From a checkpoint of a small image diffusion model.
Training: normuon at rate 0.036, 19200 steps.
Rows from block 2 of a small image diffusion model, named by matrix and row number. Rows with one number belong to one channel. Each number is 128 + 24 x the weight over its row's rms, rounded and kept within 0 to 255. All counts start at 0. After the name is the row's rms in percent of the matrix's.
After each channel's rows are labels from the 100 images, of 14976 (inputs lightly noised), where the channel reaches its highest value: "strongest on" is what is common among them. Only what is clearly more common there than usual is listed. The data: photos with spoken descriptions (Open Images, Localized Narratives). In brackets: how many of the 100.
# convs0: first 3x3 conv (model.enc.1.0.convs.0.weight, 128x128x3x3, standardized in use, each kernel summed), inputs 0-127
# convs1: second 3x3 conv (model.enc.1.0.convs.1.weight, 128x128x3x3, standardized in use, transposed, each kernel summed), outputs 0-127

convs0.93 076 [125 152 115 129 128 128  97 129 131  91 129 145 111 124 135 139  79 121 169 127  70 118 133 131 126 129 130 159 127 164  92  96 126 115 148 138 148 115 126 126 128 132 141 119  95 140 135 170 126 123 216 112 125 125 123 128 129 139 103 134 148 110 131 140 138 127 131 106  98  98 124 163 158 120 134 122 128 128 128 128 147 138 128 151 157 163 106 129 123 128 125 131 100 133 129 156 127 120 132  92 128  90 135 228 142  65 140 115 121 141 155 135 111 124 149 131 122 127 133 160 127 215 130 132 118 149  57 119]
convs1.93 023 [ 62 103 134  76 132 122 121 150 150 133 140 114 192 125 130 122 125 101 118 142 129 151 120 144 129 125 123 155 110 148 162 128  97  89 127 114 130 124 114 122 124 111 150 139 147 129  98 120 109 126 117 117 163 136 108 136 123 135 120 113 135 128  89 128 156 162 125 136 133 139 133 154 134  76 141 139 138 157 165 124  55 122 137 159 133 162 142  81 200  84  94 160 149 121 117 136 151 149 185 167 149 129 141 141 101 131 117 117 108 126 124 146 135 140 134 121 142  63 141 130 116  81 145 105 160 127 156 119]
strongest on: text has "holding" (36)

convs0.20 070 [140 156 121 128 128 128  88 120 129 131 128 122 177 145  96 149  71 132 168 127 120 105 122 128 144 122 127 115 127  98 124 146 124 131 154 131 128 137 131 134 127 116 106 114 124 127 111 131 118 142 144 137 159 148  87 187 130 139 212 117  77 127 126 129 152 135 137 150 165 185 157 129 188 128 117 141 128 128 128 129 135  67 128  69 111 138 143 128 174 130 132 130 158 149 128 128 129 128 123 139 127  73 181 124 117 153 127 135 130 120 128 153 181 118 150 106 110 129 122  54 115 105 122 125 133 105 119 125]
convs1.20 090 [ 93 149 133 125  75 163 116 128 175 120 113 117 139 127 156 125 149 187 114  88 117 130 102 128 129 152 116 119 119 158 123 101 151 117 137 113 146 109  93 132 123 135 151 170 117 118  96 119 118 147 132 122 120 126 122 153 148 114 169 165 105 128 134 157 101 184 115 114 118 122 182 145 129 134 132 152 102 198 131 118 114 121 100  62 119  85 137 109 129 106 152 134 118 197 135 175 102 169 134 152 128 105 126  98 147 122 110 143 129  92  89 124 107 143 126 127 135 157 155 111 130 125 151 123 130 148 135 154]
strongest on: text has "sky" (51)

convs0.66 138 [131 145 127 128 130 128 141 138 128 107 127 159  98 136 129 123 103 128 188 127 111 120 126 129 127 128 129 171 128 106 124 123 129 122 201 120 127 127 127 128 130 121 145 139 121 129 136 130 124 130 120 108 110 120 108 133 139 165 122 136 163 129 136 133 120 135 128 111 127 160 127  84 107 243 131 128 128 135 128 128 123 176 127  89 160  97  95 129 129 128 123 138 119 131 128 127 131 129 124 114 128 255 132 100  56 147 123 138 137 125 119 168 124 134 125 115 118 126 149  99 148  99 129 133 140 126 129 127]
convs1.66 148 [122 132 114 139 175 112 127 112 130 121 121 121  93 122  87  96 126 106 110 128  89 119  83 133 115 150 118  97 167 134 119 158 136 155 116 128 110 119 172 136 141 145 101 145 120 124 159  95 139 126 123 148 127 122 130 147 127 104 166 123 109 132 115 177 124 102 132 170 110 131 151 120 117  76 133 143 176 113 172 174 124  60 157 128 113 126 118 131 152 114 165 113 164 131 143 138  86 117 139 140 140  46 140 135 146  93 100 165 117 103 118 113 133 121 109 158 135  73  96 119 135 154 152 109 117 130 122 100]
strongest on: text has "sky" (52); text has "buildings" (27)

convs0.47 112 [176 143 129 130 128 128 153 129 125 133 109  26 114 126 140 150 123 132  67 129 106 108 124 132 126 120 147  70 128  89 128 121 131 127 104 134 125 145 131 127 136 132 141 126 129 133 158 167 106 138 107 101 112 149 114 125 133 254 115 134  97 134 135 127 115 120 117 130 106 132 149 128 147  88 138 145 128 128 128 133 121 173 128 120  91 109 129 128 130 128 128 131 104 124 130 129 128 128 103 139 128 121 118 109 102 128 129 116  98 127 124  95 132 143 129 166 129 127 125 120 130 149 132 128 113 166  32 126]
convs1.47 098 [117 155 134 136 128 104 123 153  95 109 123 149 128 133 131  83 121 139 162 153 131 118 133 128 124 147 135 102 127 155 137 107 125 161 119 119 113 142 123  37 113 135 106 128 128 121 112 134 102 116 129 105 131 149 136  91 152 101 133 170 128 133 144 130 108 142 139 122 142 139 101  90 145 199 153 122 137 137 127 104 127 117  71 140 134 216 130 120 124 159 149 148 132 102 104 139 110 129 130 124  30 134 125 133 188  83 137  88 166 132 113 149 126 121 135 139 117 116 120 134 135 134 122 139 122 109 120 133]
strongest on: text has "sky" (51)

convs0.100 068 [114 141 124 128 128 128 124 138 126 117 129 151 144 130 109 132 160 139  85 127 218 157 131 133 129 124 149  87 128 197 130 138 127 127  74 142 135 185 132 133 124 107 167 151 122 120 139 135 126 101 143  76 150 125 120 136 148 162 173 129 135 124 146 124 128 127 172  81 123 107 179 110 146  92 143 132 128 128 128 129 126 120 129  68 162 142 102 128 119 129 126 128 116  68 128 158 127 127 122 100 127 134 124 136 155 101 120 162 136 136 137 136 110 125 173 141 117 127 132 182 125 176 125 128 110  97 176 128]
convs1.100 130 [124 121 160 134 121 128 107 171 141 157 146 161 128 120 155 125 128 136 105 185 157  85 116 139 128 150 121 147 154 139 130  88 147 233 125 132 120 119 121  88  84 119  88 186 116 104 138 111 113 125 112 133 134 159 114  83 135 133 138 120 160 112  90 119 131 137 126 106 114  99 140 138 149 127 117 159  87 174 158 137 115 141 113 167 179 116 127 113 100 109 116 130 122 138 153 113  98 129  91 115 136 123 189 117 155 111 116 150 132 124 133 125 118 134 137 133 108 165 155 129 155 118 144 134 104 120 144 146]
strongest on: text has "sky" (52)

convs0.65 100 [125 128 137 131 128 127 110  89 129 166 120 138 135 122 118 120 166 137  90 132 165 121 138 128 142 127 138  88 130 125 126 155 138 146 142 128 126 189 127 129 126 107  75 129 123 129 135 119 129 115 159 137 117 133  89 158 197 131 170 128 107 133 129 130  75 124 155 106 131  92 121 136 126 100 102 125 128 128 128 125 129 106 128 115 167 143 137 129 123 124 134 122 166  97 130 150 127 129 121 129 127 203 128 161 148 242 129 136 118 130 122  80 118 145 167  83 106 130 125 127 125 110 113 129  62 135 132 129]
convs1.65 048 [135 150 120 131 104 117 167  93  94 132 129 126 103 130 132 115 122 128 146 130 137 126 130 152 144 120 117 142 134 128 117 111 123 137 123 157 128  70 121 147 125 136 127 163 136 107 122 121 100 141  96 124 116 117 137 130 117 149 116 112 143 131 132 127 116 119  88 113 148 126 154 108 112  99 148  97 139 161 129 159 127 126 169 123 147 140 121 145 127 127 180 123 125 187 146 110 127 127 120  91 142  60 123 107 138  85  57 138  94 128 138 128 134  86  86 171 102  95 106  76 128 148 126 230 140 143 109  96]
strongest on: text has "sky" (57)